A small audio frame classifier, trained from scratch.
Model: norm layernorm, activation gelu.
Data: trained on synthesized solo parts of chorales (CocoChorales), 39062 training examples, 80.1 epochs.
Rows from block 8, named by matrix and row number. Rows with one number belong to one neuron. Each number is 128 + 24 x the weight over its row's rms, rounded and kept within 0 to 255. All counts start at 0. Numbers have three digits each. After the name is the row's rms in percent of the matrix's.
# fc1: MLP up (model.blocks.8.mlp.fc1.weight, 1024x256), inputs 128-255
# fc2: MLP down (model.blocks.8.mlp.fc2.weight, 256x1024, transposed), outputs 128-255
fc1.673 099:137205101103099175128066120118129109146129133156147094135107132103168098120129134154109125117118122128141137131149165124145160140123160160123128133167116120180136142064119091116147098133072169091131130121110089123125136132119136126100179100121191089138151081150125130167168169122109104165129117162184116176107131127105116104116129111093139109148137099148140116108162098152115157144143
fc1.674 093:119105089096078114126134118135133109120121119133131137121139110159098107127142164116103142126127103126138143125081194137105120102075109139144115125112119087162142170100114134108144137144109143165137117139079179069169151123127152131104119133101148139128113165151158139125164142123171064142148126121126125155091143120142098115092118132121159162166123130151108118114092094148121127112154
fc1.675 098:134156095119083106153091136161148095163177160118130126154133086108147104136113175162102110124156095139110127096136162162125142129080159140110123115152156139113125134113178122125140117110116148189173124110076139134134109138131123115101146105139130145141147126120100127144106155139147119124150141099164113162149155126126109142145138153129121115112146105117104168134165132140136167115141
fc1.676 107:133160114127099114114108109159107101141131151123121127143149088132092111130130105171094133125143078125144167127103187076103111161091154135090104090134170115121157128113115120137178159116137127153158154116087112107136089118141156143164106131126138149159167142107148114109135088136113134140144146110166124160127154110156131150132133118115121122138159128139117106129106110134101082124081
fc1.677 079:118139136081060123128119191110108110144102156157145096156145082137115116158140129121076101094132160172111126137135139102119090103121153104125145094148130107120117144075133103114138134155105162133173104114111148116118096101140129152148159119158150163198154122149109142136131121135096120113105134134135140161121139091129110156185139123092141140124129123127118099111167093148107154126145
fc1.678 082:142181118093083169150094143142133074135145139163118094126109149121115084148130144174130094104115079193095147116143167133147164126101145150123104072092128131117136146091166119122138149111122170135145129133075114128096114112133132147114148090139143139181160119123123146117119159097117081148133126146164112159144133119170102121105148143068121122110142170162115103123168139131133173138135
fc1.679 099:100160111127094121161086151137139108174156146109137104147118080115134088138108134165134110117120117114133117125133176126126140134124145178118107134127134164147086129133121169134184153122161181148147143148092135144147134147156135143095143121153165125146175131114118115146134157125116097122168115087131142150117148120124113152183137148118149092101123164144107145127154105161139145125118
fc1.680 131:125122107145147117067084132148140073114081149132129130142118124138168210145119113141117116117098099134127130126147107099094126093112146111115169151136120068111094103123149109141103133145138134093125110117185119125102145120135126112145154142125093178117142162112115157115151108109110150124118176127097153118128118129118112126120154116144136132123088110124130104106110126123105103160101
fc1.681 105:109163117126125146157108137153119090159126115140121125142134066093101091129140127113161118091174131125168109110086157126136114134108171103148124122135167102117140112114136126090186158090113128110173123155092125130160149169124143162070132118149130154155148158146136106154122160144115135143151144117150149178162094134128117153179122091111142120166146119144140183125112136139128117123136
fc1.682 081:110159142096071136170103134126132112138149150170138140118139114137127091124132151118076097155152128182124159086096168124095110117097145142106161088114129072112108100083151146136166133120120147140172123124105155132100078087158180127125147115143162154222160140167153164140117142109101099138122138136144126156151151150146110101140172126136122117118145134115106067133141168109087176135132
fc1.683 116:134110130140177115084171115104150105149137138116127097140114138161149179095111111150078152106124089100141123113127141136141148098125112138135138138116144088091124146109141084146119147153099097135137123119160124134094108139153112163103137149136100134147123149164151157145116125139130084131089169134136148152113153135119121105118150146113104135140127138115136138138120137121114123145155
fc1.684 098:101118123169131095154118102131141102125101151175122123156173091152086132152151135129164127143172131115145164162115121112176161092091150156144116118104164127153097104145127081157150143115107135094124145124081160149131150136134092151139119145115104120173119103157123087118164148096107061157106129115132101131102130131146122151136111165096110120164102109164152151109143089143134157127103
fc1.685 148:113131132141137128076098111118124114130131127104160123128132165137099192102126112133082134142107104153130098135096133110110123113152129104120133133091100085133132132105114080110109128162131122133128150129160112135091058147124145144100156145129144151148123126146114110134125119156085097113103218114096096110120168111105135146106127124131137143107099121145126113120114096123110173151166
fc1.686 092:128143156113094126155109111150132070131128139115158118165160110166125112125111136202132086116144126128160136125146127114122149160070141139124124153129119100126155092111178146143141118101141133102187148126086154158138104137147148128120152129121159144182152137147137154112145129120128136146116137166169094197147126156127131109152130143134126157126130128121114092105161106106116168096141
fc1.687 087:128169139132075129148081133184153060137126169128136140144121101134132113136122116110074128121173103158176140113102148117145137113085182115093151112153159123134161123116159122132136143122117170179153082117086125105114115122176143111093132139106136144151148139150114109132135130120122087151115153103173107172112159106165125135077117136125125127121145130128098096117137112144133163131113
fc1.688 081:081134100146057119124126140163138078148104132144137124126159085131107114157165139131053147109125122165125114131107142120136106092103151160124121122114126111119145147131146116148145141138119139084160103122079156134122129148155121154109158132159171159164127132144130110148151140103113106100137164121154103169123127125164105143127133158103134136169105149118131116091110154134120155104169
fc1.689 108:113129140172164143064132127141131156152106103106135057132120142153153155117127105114087111097141128147136101114152132120132163089121082120115192154114131149077117141102148128139132144136096109155139099118147118119130147110190091155121162144159101131126139152154120155165102143127163108145109097104132138151115133124107097088122157120107122165136099127113157144161119150127124136140129
fc1.690 094:159163106152093139154095145137152086152120116132149099171174090158123069138133182136093153146157093132125134104110167111140140122055143131114127087100123112135109137128083128138189143119126140145149111176077126136118102132149114138073131140136167120182178135132110131131135150119129106167148120104144143168088145126153130153134124159077101114127123126142120117147126123130136170155110
fc1.691 109:120136121153152128062117135199133140090106180125090150126111132140131179130154137126124114123121108126128131111150140095095116107154146117115153157172106078097104178154138110136067134116157104124128136151161134117118110142142119125135153135148082142110117139126123121125129138126149129132123141155121145130124097135125139120139134119149144141116112107149117093137084125093095113163128
fc1.692 085:161158105136102137156124142106122093130112127122126129159157086174157083115155107137097127107125145133150130099114152129092129108098124128136123120125122139154112147100149100102173144094110144140151080162066186154130125137156153135106138130114143132123165144147139107134166143094148110149164135152131128182117141110141115125155155134093117120156125115078128140148149172123088144120138
fc1.693 094:168162124102087123180131165126141090185129131131110099156115136154131113165128111132084129105135151178167115144161130139116159112064141123129164160139151169127151138137185152107122138114110137159140117134090141125130120119123088091090138098139090108192133142157086154145130134116136110145092096173130099163139148130162144096157133128124192145097102139130142098098138170094173210131098
fc1.694 084:103138145106109141133072118166128080164122112136161113194142098178106098137145141151070111131135076164147119143101139106117123098102156151127135103092138096134161158113162137148127149162131165110184146110055176094104141119147130144097152147128149148192133138158121113125152127098123113141116130090132103145145138122159112146140133147077124128146142123128112097146139126160152143090151
fc1.695 105:166150126108095134147099125122138081135104167138138152143153112139098101109159125130102146135147125136123127143072162117082143145100121102103140155147148153154099114110138120127122124110090143156161082134071178180148156134149161182134126101118112130127150137158095114135159132132164100125153136124093139187106134145156108115144135131122111124109117084084111151143161140137079117104124
fc1.696 143:141106124110122101095095120122114114076111125115111123122107124131170171141082130137113127141092100160121130109143130106114103101157136121123139125149094041097100119163141123135117139126135108127143122108186114115133141113130127123142144120134118174094113152121104156113122116102134129133138133128110148097100099134106143102093141126145134123141129113102123073107149155122107103137097
fc1.697 104:132146130101109132173114113157108122132121104117130106132122084134134118129129114117127100112166099126153139096137128120110129184097136131129135135131146125126086126098144132146166142077148135166168171150085107142101146120122162107110127126119151133150141130108164122116087170157154163139152123093146106154156152116133129107174167098085149102094147132106154138101133143120141123131159
fc2.673 091:133104091103142103192119128154129122121142131110092119104122094157107134105132149098140099105122082127168189115119090105093106129095125098110145111115096146122139125088096210120115121115114131122149108095107097111126109115113104112094111105086108117095127112110108105095135126098123096123092179128117114168111101120126133122117117104118094123099128109123113103106127107101114156112112
fc2.674 059:099073100153112114139114131152155119127104095116124129099133136095122120128116118115046104111114109105113068117127115104090093191131079101125114109115086127112118115131147157123219095119124099104157124110156123109102108124093114120090101111072090112116122121105138112081126124090112106106089129127115134076087114110123146083087088134133096089122117104113112128125081113114093120124111
fc2.675 073:125112103115074128197113147112116116162112163134142139113129122142124126123137138130131138134106100119144109136120135150121121080080136130132097134122139173127134152175122142124113115112118131159135077120091116137139142142126124107119150111092108120127150119133084139104117116169129119141121128082125123148150139101123119130125114123089109119123145124148119100095093118123120187139151
fc2.676 084:104155148118080132190123152097114137125203134121125156133097160124143126143177150151130123144103157180107090101136147161138147151146129122114094143121165153114134131111077122127182131126149120126141120059131131141132059128114144139153105120080139140111144126140139143119157118101065135129126184179166124160137154128129134139150115139122148119122127155144125128126106136129133134121149
fc2.677 123:112098099115126110188119102114120103097142108095089135117120117146109099090120110097139106112119113087119119113113101095098095159097107095114109127117125171103090107104125143125119097115122106105128135100095106100110126108102128110109130116106106097092092110105114106111100105114123115116084165129103129135095103131115137124099108118141116100099112125107091133088138095106097122099093
fc2.678 123:088119099112128100187106111121131121094130115107110102093104124135107106118147115107137118085112102090146132147113110107117114153099105117111091093099112162104117115099095149107108087093119115105141130078103115078129124121093096110103135112106116123116112098101119090111113113122116105116104165138105106145091133107098120125110112106141103105108101128128093108111132117115104126093098
fc2.679 071:117101122065097101179105125138141157121190105136139077103121128136124136140151093095107122141131156147130127155083104120129109147142138148097064113128087178104114150150108125117115143114127112105161121097059140132143105109114102138141151093150116132141138125110117132135115096121130136108109131132161093145126171116126112109127109116085141131126126113143120091124113132103118183148096
fc2.680 103:128134150139140148064127142115099164119120116135162110131172151097149152152080109146150157138132136127131120144135125142156142125138126157137127128150137151120150151143206148125136119127126144128062137207131150136132147152131134158120128122150148157143164135150110155119116150125140121133134123125125116111144159108129120098148117148119137128170140104149151136159124156138144125155133
fc2.681 074:128091125118138091080076102079122141116114114099087150106092152138094110117141157119052109115105090094124216127109119116116132176165085103105087098088103178134127094092091157125130117113125119121128138095149116110122105100101109087126071107128103126121118111096123092125118121109105108127115156119090104101111104117111114127111134093146123113106080126100122106120140121126132119087109
fc2.682 116:106093098111126128192103099126125108100141104115105128115109101141105114105140108108140107107135113116131117158101099095107106156096118121108090105117121157105101117108086144120102100103107109114166137086119090093118113090108113102113128099118119125086102109100139116111108098125119101111109157136100104135103109109100125112088100094148094115095107123096114092100136096106106115105101
fc2.683 118:107100121184192100122106119166125114098107131113094125103102147112108093100142137106138096102108102108129090144106116121110104067120125098098184099101102145109115111123086118097127116110113109108155107065174098103115141108111116107127171102145112102117108113113115115112083101106127113104106082100111095089119110113094108120111118093145104119091098119112120110111133107115126107104114
fc2.684 078:118154119146143113198144122120171123105179110131117133126089151163118118101163076135113128125106143145117112139133149102128091152124123095146104130106136124102120104064083099091125114117148113102147113088131127133122169103109134131111113119109107128098112129129127122105137106156099128122127127118138128131108104116143125162143110132072123144117126152101114130103170107099115176113132
fc2.685 109:158118108183153152093168135136137129161103136133126148173117121114135129119146140130151132141109168131091096097133155119124136103109134117174184163141175118156129136170121141168124141158154145144106136124192133139152163132121140129129120166145129133141117146126143111155111142130153148133144092130130171098120124173144161156142155139158170130113142157117130168126107118130124122128126
fc2.686 115:120104107143112096179116089178122095102125098109098127110112098140115098106114115098144120110102117106111107106102120120118110164109127100115100105107113145107093107127124162105140095104118106109132112102103103096127083102088135102121160111091117108101086112097135112099133094117104118099097164158122114151111105126112121128100117109166108101106092133105101127092101101119101108103106
fc2.687 103:121103093095115106161105093115130119103129104109091122105119128115116100089129113094147132093107126089131108142094110091107102133116103112105106111100135151093092103126110139110112091105127100117121127097106109108118111105083131114105135111135097109114098117092111125114127102128130110095092141120101114119106103093095122118099118084121106104110086116098096113079117093111112111087094
fc2.688 130:122112092102121095202119103114121106085134106087121137115102128140096095112147098123122114097114107121131127135106105112118090145112124107120099101103111160097088108115090139111118094096110099097149115074114110101107126111112120097093151102127109104095104105110115113123118096119109112097123167129123121134106117123118114140110092124121113113113106136114106119103135099111093113108099
fc2.689 170:125090112169174094149105104131122106104100114109096136110107134130092094089141124093139089105136103090117112146101106096095104109119103095108157102098109115107097097121098140109120104097120107101135128090131092101097160099106112099108138110143106098106099110097110101110089088120155110101096102108104111093097104120094118126093111097145104093095100126100099118107135095122108104096091
fc2.690 103:148098141111161115223119108135134166130125143084114129116106141146111113122160111102145109119119128092103078137116102126125118151118133138109101114117098178107105140126065144139104122084112099116157154062130114109120112115131100112126130108098119108121119101122130100114094109134108114121130158126115124147119134129111111127125115104130101133109114126142120102142099115102113134102107
fc2.691 088:141096149143144158079112140123136150133109122153158105133175148098150151140075124163141164142120142125126121126131143129139126123142116162134130143152131127139133145132209141124146143144138139137068149219131149163142139140150117163107116150139138149150157122150118127140119163130119131140150084106145127105140147115126130090137129138138129126168136093159146108131141160143139137145132
fc2.692 109:141102105103134104230112115111140104090147106089110142121115132145108096102137103091128109116119122102106111142103097102102105151114132089112116111111118160101094104127087103116111105106132107103150123081096121113093153108092126107125135110125113101114102121115125119117115106126119107094100165130103113134103111135097130127103122102118111093095115129120107122099130098109097108097106
fc2.693 070:120133111116118146101114105173106145106103121103143075125103092109113123158159088150205151102149112145164114084153122124158132130122139158137134156155111148147135128181117171140090121125119161105139112130106114121165117134163079134122136130101149143143169142112099094123154153131129096136141150094127131136145111105114131120134107144117114134134155096139157107126055137112113145149116
fc2.694 125:111118097120116103173110097119125109092136096103100128113114133143104093105125105104110109106104113119119121142090119094085096143109099110109119126113130149094091112110120134115135097108102097090164114105117113094115120098092128119099146104122103104089093101094106126099146097126115108099080144125112127127096112121099126128106093103125116109108100114105096124091129103098099095094087
fc2.695 090:151100110108118101221109103084114102111108120112110119098095119156096106108141069112063106106127118122086095115114111120124131154097109110111136112115115133129102101119092074103104099111125123114155130084101108092114196106107104099109109106111103111111110115105126103106152101113125129109114173111119105117110098113101130129102120111122109104101115115115119108099140100113102109100111
fc2.696 126:135131152143134140050111153139116153137115135131160096117177141095160145160080103147139151140128133126132129131146131136149136114138112152112141123137123137124153149140196126110131134140122123141060133203143150151137140143141122153135121123143130155151158117152105156119131151130136121147139117119130116127143154107134107092146116140126102143167150092154155110152121157120147125150142
fc2.697 071:113123112113127112195117123065106114100216103124099123097104116156123113115126116107090107110140099123151145093110106134111103140104123122098165095098126188125122113117087132113109127106103112108130133088092127105108125104115113121105064119131132125122108104131100116115052122105089100114120125131137103121106119111128101122115106114070120117111117121118123100128176121102108113108132