{
  "model": "audio frame classifier",
  "dataset": "synthesized solo parts of chorales (CocoChorales)",
  "train_examples": 39062,
  "gain_aug_db": 6,
  "time_shift_ms": 100,
  "n_mels": 80,
  "hop_length": 160,
  "input": "log_mel",
  "spec_augment": true,
  "win_length": 512,
  "num_classes": 73,
  "output_stride": 2,
  "arch": "transformer",
  "norm": "layernorm",
  "norm_position": "res_post",
  "activation": "gelu",
  "mlp_ratio": 4,
  "head_dim": 64,
  "fused_qkv": true,
  "bias": "all",
  "qk_norm": true,
  "layer_scale_init": 0.01,
  "parallel_block": false,
  "inner_norm": false,
  "subsampling": 2,
  "layers": 12,
  "width": 256,
  "positions": "learned",
  "init": "lecun_normal",
  "optimizer": "adamw",
  "lr": 0.0012,
  "beta1": 0.9,
  "beta2": 0.95,
  "eps": 1e-10,
  "grad_clip": 1.0,
  "gradient_centralization": true,
  "adaptive_grad_clip": 0.05,
  "steps": 16300,
  "batch_size": 192,
  "epochs": 80.1,
  "lr_schedule": "wsd",
  "decay_fraction": 0.3,
  "final_lr_fraction": 0.01,
  "warmup_steps": 480,
  "weight_decay": 0.1
}
Rows from block 2 of a small audio frame classifier, named by matrix and row number. Rows with one number belong to one neuron. Each number is 200 + 20 x the weight over its row's rms, rounded and kept within 0 to 999. All counts start at 0.
Before each neuron's rows are labels from the 100 clips, of 14976, where the neuron reaches its highest value: "loudest band" is the band of the loudest frequency at the time of the peak. Only what is clearly more common there than usual is listed. The data: synthesized solo parts of chorales (CocoChorales). In brackets: how many of the 100.
# fc1: MLP up (model.blocks.2.mlp.fc1.weight, 1024x256), inputs 0-85
# fc2: MLP down (model.blocks.2.mlp.fc2.weight, 256x1024, transposed), outputs 0-85

loudest band: 1000 to 2000 Hz (37)
fc1.73,183,225,218,185,227,224,188,210,198,243,235,219,164,218,239,217,216,240,174,210,183,196,226,193,226,191,199,189,180,244,234,232,181,214,182,214,213,215,245,213,208,208,222,192,200,202,209,224,217,183,188,162,199,184,213,216,206,187,186,235,210,173,210,200,222,227,170,189,173,163,165,160,180,176,234,211,185,190,192,191,162,201,195,198,198,224
fc2.73,165,223,195,183,200,188,212,207,204,228,204,188,196,214,195,180,212,207,191,193,198,210,222,193,181,162,183,159,188,174,234,194,187,223,200,205,183,189,228,183,177,189,209,188,214,194,196,222,174,222,170,203,220,167,197,162,192,178,209,189,232,198,211,183,193,187,171,176,135,180,146,205,223,205,186,188,201,172,194,166,209,182,179,204,210,191

loudest band: 250 to 500 Hz (100)
fc1.413,196,223,202,197,214,188,210,210,200,215,223,223,193,202,221,209,222,214,208,199,196,232,199,201,221,239,206,210,184,225,219,193,229,218,186,175,205,185,231,168,211,217,240,197,214,205,209,187,187,207,215,183,226,222,176,173,209,221,191,214,190,179,204,180,210,204,183,201,191,159,206,180,202,184,178,188,192,201,181,188,209,164,208,181,193,204
fc2.413,221,211,177,223,178,199,221,258,213,238,180,233,163,159,230,191,227,197,184,197,184,179,200,207,209,199,202,185,187,190,185,202,230,235,203,189,176,196,235,199,199,184,194,154,198,222,177,221,223,183,210,208,224,223,203,170,179,202,208,208,233,209,211,210,232,212,197,207,171,176,170,203,201,213,197,189,177,176,208,159,183,207,238,234,192,203

loudest band: 250 to 500 Hz (84)
fc1.238,150,214,173,221,197,207,214,210,179,197,172,184,201,201,183,201,212,189,195,201,163,233,174,202,196,175,186,206,165,215,220,189,203,192,144,210,192,202,215,246,207,255,183,195,195,183,227,197,200,213,202,207,202,185,198,134,208,180,220,212,224,255,226,202,187,224,191,245,173,202,251,217,214,210,190,207,211,182,227,204,203,175,229,186,220,198
fc2.238,190,201,213,214,189,213,187,167,204,178,200,218,213,216,216,198,198,174,207,208,220,199,212,219,205,234,208,173,202,193,191,189,200,213,171,204,208,187,202,204,192,216,202,203,211,184,174,228,207,202,190,189,186,211,205,242,217,235,222,221,171,201,224,185,183,221,223,228,256,208,226,164,194,215,213,223,197,241,186,230,184,177,210,178,184,220

loudest band: 250 to 500 Hz (95)
fc1.509,235,198,199,177,200,176,213,182,201,185,184,177,189,201,189,196,220,218,161,220,207,195,171,219,207,217,204,232,178,194,210,203,178,167,178,167,189,227,211,209,196,224,236,170,170,207,208,203,215,189,236,189,196,176,165,187,233,198,207,200,240,183,208,194,191,210,180,189,198,244,198,158,169,198,178,231,210,203,181,217,185,201,195,207,211,230
fc2.509,197,221,199,235,211,201,197,189,184,184,214,193,226,224,192,187,164,211,212,241,197,218,224,225,185,208,199,211,239,209,228,201,188,208,166,208,200,215,192,170,193,207,214,211,203,180,222,186,218,156,215,240,171,206,211,194,195,149,215,168,178,222,204,192,211,184,196,205,185,189,198,206,214,207,206,197,189,178,218,185,186,193,170,214,189,178

loudest band: 2000 to 4000 Hz (26)
fc1.765,168,206,181,200,202,216,171,204,181,222,180,192,161,191,245,206,185,215,204,216,190,195,198,189,207,227,220,188,202,221,175,200,198,184,173,211,213,222,218,229,182,206,212,161,218,226,197,187,196,185,201,207,189,163,211,182,193,184,197,200,201,171,228,191,192,219,197,219,216,222,183,212,239,158,211,122,211,196,223,188,190,216,193,201,212,202
fc2.765,210,204,198,224,181,178,207,201,198,183,184,213,191,204,207,163,150,233,194,185,256,250,212,150,213,204,187,213,178,219,216,196,190,186,172,173,177,188,168,207,212,207,205,201,194,236,222,170,189,185,194,168,196,205,201,168,160,199,186,168,169,215,166,186,224,186,190,184,198,201,195,217,200,177,172,196,163,203,229,192,175,224,208,194,174,193

loudest band: 500 to 1000 Hz (65)
fc1.707,220,191,227,161,204,193,165,234,227,222,191,191,185,182,228,187,199,227,207,224,226,242,196,215,211,217,212,207,211,186,213,236,151,182,200,190,176,236,181,215,192,188,212,211,198,201,230,181,160,194,165,220,166,182,185,180,217,204,221,195,184,164,190,187,206,179,194,205,207,220,185,197,210,194,192,187,213,187,182,208,178,214,223,182,189,199
fc2.707,245,207,195,218,187,199,179,225,189,199,227,160,193,220,213,196,205,184,209,211,210,221,206,190,230,182,198,175,199,211,232,220,180,182,254,185,214,200,177,194,225,202,193,166,207,176,224,186,196,192,192,204,155,209,188,202,200,163,233,186,229,215,207,217,218,205,170,183,163,182,188,165,218,174,203,210,197,153,229,182,198,176,183,212,197,188

loudest band: 2000 to 4000 Hz (45); 1000 to 2000 Hz (33)
fc1.291,187,208,227,192,185,178,211,143,215,214,220,212,194,235,218,180,221,218,190,205,189,196,230,202,191,220,222,202,245,231,208,196,184,210,169,177,192,221,245,199,198,218,208,169,221,191,212,223,192,233,196,214,213,220,211,176,214,210,170,194,191,230,185,156,221,212,175,165,179,192,198,216,165,203,193,197,208,211,213,188,197,219,200,228,184,206
fc2.291,158,215,217,211,210,182,186,211,181,206,185,158,205,213,200,201,224,185,211,188,196,183,198,197,195,181,210,187,216,206,214,224,183,194,213,222,202,217,183,207,206,171,179,230,211,191,204,227,200,191,196,191,196,180,234,188,197,208,198,217,217,205,225,237,187,202,174,215,183,198,189,195,243,161,215,180,194,179,276,179,228,219,238,193,208,208

loudest band: 1000 to 2000 Hz (68)
fc1.647,201,189,199,187,209,200,189,223,203,195,191,224,199,194,210,222,182,221,175,196,157,194,198,200,229,195,234,169,180,176,188,201,166,199,166,205,192,221,222,220,178,213,208,217,188,219,216,226,166,166,201,158,185,226,177,209,206,198,160,220,219,197,206,205,193,192,222,216,207,211,169,186,176,209,220,182,228,188,238,224,210,197,201,215,212,211
fc2.647,219,196,217,200,211,175,215,198,165,204,226,186,210,166,222,187,173,200,177,199,186,237,214,189,210,202,160,161,157,184,217,217,201,206,226,215,202,182,218,207,232,191,200,192,177,194,213,183,188,177,191,195,237,198,207,187,176,175,186,204,183,180,198,199,226,191,235,221,160,188,179,190,206,221,207,191,169,175,202,166,200,207,198,223,174,204

loudest band: 1000 to 2000 Hz (42)
fc1.123,213,203,196,204,169,186,205,205,200,212,185,207,206,200,201,222,208,200,183,202,183,233,221,210,192,222,188,234,214,222,166,194,198,189,211,218,182,237,161,169,190,207,225,180,214,199,235,217,228,172,163,212,187,185,201,196,215,203,180,206,232,218,200,181,198,202,175,208,233,193,199,189,202,210,199,169,202,171,235,239,191,170,157,238,219,184
fc2.123,183,203,174,222,224,209,220,204,224,187,173,192,201,206,176,185,198,147,217,190,203,193,161,213,196,195,201,190,160,178,209,202,211,225,204,199,204,199,229,187,225,176,156,213,204,165,186,179,192,203,208,175,232,226,177,192,203,208,174,213,189,198,225,212,156,186,209,211,200,209,216,176,156,202,200,202,206,202,148,208,233,246,236,171,209,209

loudest band: 1000 to 2000 Hz (37)
fc1.525,126,216,196,212,215,206,197,186,197,217,212,177,218,209,218,186,222,211,145,201,235,178,211,186,210,199,189,196,176,218,228,206,160,221,179,228,179,181,210,196,188,245,201,188,192,200,191,186,222,231,219,168,164,202,187,180,204,184,210,213,191,196,218,195,184,203,192,235,183,193,163,190,178,177,196,206,202,207,192,186,199,179,182,220,209,187
fc2.525,187,208,170,207,175,204,206,188,193,190,212,165,217,190,181,178,214,205,207,181,146,219,206,184,204,186,175,187,190,199,204,204,188,179,204,190,182,212,211,198,199,242,188,200,188,184,224,166,177,220,180,203,223,181,202,170,183,190,212,194,227,196,207,197,203,219,163,191,143,217,164,210,223,194,201,169,186,161,233,162,210,193,205,206,199,234

loudest band: 1000 to 2000 Hz (30)
fc1.512,204,209,216,205,183,200,207,213,233,205,196,185,194,199,206,208,223,234,180,216,177,207,227,227,203,203,198,227,176,222,230,222,204,175,172,197,221,204,209,212,206,207,192,194,195,223,232,198,221,175,200,196,215,194,219,181,226,195,216,213,215,175,233,204,201,217,182,200,154,203,215,173,191,159,216,186,201,142,222,223,192,195,184,255,204,216
fc2.512,190,211,206,204,168,177,187,210,209,223,222,194,200,179,222,183,215,231,190,213,186,213,232,211,204,184,165,157,168,191,198,233,189,186,175,192,177,195,188,196,203,223,195,199,181,196,220,187,207,202,187,193,210,174,203,189,196,161,184,202,231,199,207,195,214,218,191,221,140,199,155,171,221,197,217,193,188,156,215,143,193,207,182,238,223,207

loudest band: 250 to 500 Hz (78)
fc1.98,145,204,184,209,203,204,242,227,185,214,190,229,210,210,204,207,211,206,199,182,193,187,201,192,209,207,186,194,157,214,220,222,213,227,198,210,183,183,230,193,149,213,184,187,215,209,192,188,200,185,201,170,225,202,195,182,193,186,194,188,260,215,215,227,191,201,186,219,221,193,198,197,206,184,216,172,188,174,224,212,210,141,205,215,196,187
fc2.98,211,205,199,234,216,201,182,211,188,210,181,210,197,168,161,205,177,162,200,200,173,226,214,185,188,218,221,210,232,189,207,168,179,190,207,208,204,197,156,213,245,219,152,215,211,204,207,196,191,237,183,177,165,215,208,185,149,191,215,170,173,192,194,197,212,183,184,177,212,161,216,238,190,221,174,223,182,206,207,205,190,214,231,170,209,175

loudest band: 250 to 500 Hz (99)
fc1.68,172,197,199,189,179,211,222,220,192,232,208,193,208,212,214,214,197,206,175,220,206,196,188,210,192,206,210,196,216,218,217,216,188,181,181,221,220,223,181,234,225,214,213,215,190,225,235,208,200,215,187,229,216,215,221,178,201,193,192,181,184,165,221,206,229,205,188,216,191,173,204,161,184,212,225,179,185,187,195,205,191,221,191,227,208,218
fc2.68,221,202,174,206,213,197,241,185,205,248,202,204,203,221,223,207,209,202,224,218,256,186,211,200,205,183,199,179,200,209,188,205,227,194,211,175,215,203,228,192,184,206,176,177,203,201,202,190,221,221,209,202,192,203,184,196,195,177,217,146,234,216,216,205,233,202,210,205,148,196,152,229,185,203,206,176,187,138,201,167,197,210,213,232,182,200

loudest band: 2000 to 4000 Hz (37)
fc1.187,198,208,254,181,189,237,161,174,242,200,209,222,197,218,209,243,192,213,212,227,177,206,184,200,227,197,185,182,200,198,212,219,182,205,170,190,177,198,193,252,189,196,217,223,203,212,192,210,183,203,201,220,196,206,199,214,199,235,192,218,200,215,223,223,207,231,208,223,190,164,203,235,211,190,172,157,223,208,233,183,195,233,199,187,187,201
fc2.187,179,171,208,220,199,178,210,206,205,207,200,226,207,167,178,169,182,211,174,220,189,246,210,191,195,178,179,179,188,187,203,208,194,179,228,204,182,175,170,192,185,185,186,217,179,188,204,186,177,197,172,191,212,184,189,188,155,179,201,213,202,183,194,161,198,198,213,197,171,226,158,170,227,183,205,209,174,182,250,162,222,237,219,207,219,198

loudest band: 1000 to 2000 Hz (57)
fc1.602,225,188,167,211,216,194,185,187,188,188,211,212,157,175,191,197,191,187,230,193,147,201,180,229,200,182,171,159,200,191,165,191,189,204,242,239,195,196,194,213,221,215,185,235,170,197,189,182,202,156,188,180,164,210,213,224,215,172,187,182,225,216,202,210,227,222,212,192,228,178,210,213,223,199,227,196,188,192,202,232,166,223,196,198,212,210
fc2.602,162,208,173,205,223,191,216,210,198,209,169,194,224,175,168,161,187,203,191,190,177,172,212,167,189,231,208,202,208,191,191,206,203,212,213,209,200,181,226,194,218,204,193,195,183,221,223,182,192,196,197,240,190,218,199,217,223,247,155,199,175,180,173,217,221,206,170,163,213,202,232,158,168,201,190,227,178,254,209,208,234,221,203,190,185,190

loudest band: 500 to 1000 Hz (94)
fc1.414,181,208,209,196,164,214,164,203,176,225,228,223,194,216,205,206,172,195,162,216,204,224,199,183,201,216,201,230,175,203,228,211,204,194,171,229,185,225,208,204,196,207,220,239,169,196,238,191,247,207,169,171,189,170,235,191,179,241,194,209,190,193,201,213,245,215,204,215,200,184,204,201,223,202,199,222,174,212,241,173,168,185,201,186,227,209
fc2.414,231,192,197,178,203,198,181,178,183,213,222,191,212,220,206,187,185,206,226,177,179,238,245,184,216,221,220,203,175,190,203,190,180,186,223,188,197,180,199,187,173,204,198,202,211,213,211,208,170,220,171,177,212,210,201,205,222,217,206,217,153,198,163,187,208,173,186,170,226,206,227,218,180,221,204,209,177,201,192,219,203,190,162,168,185,187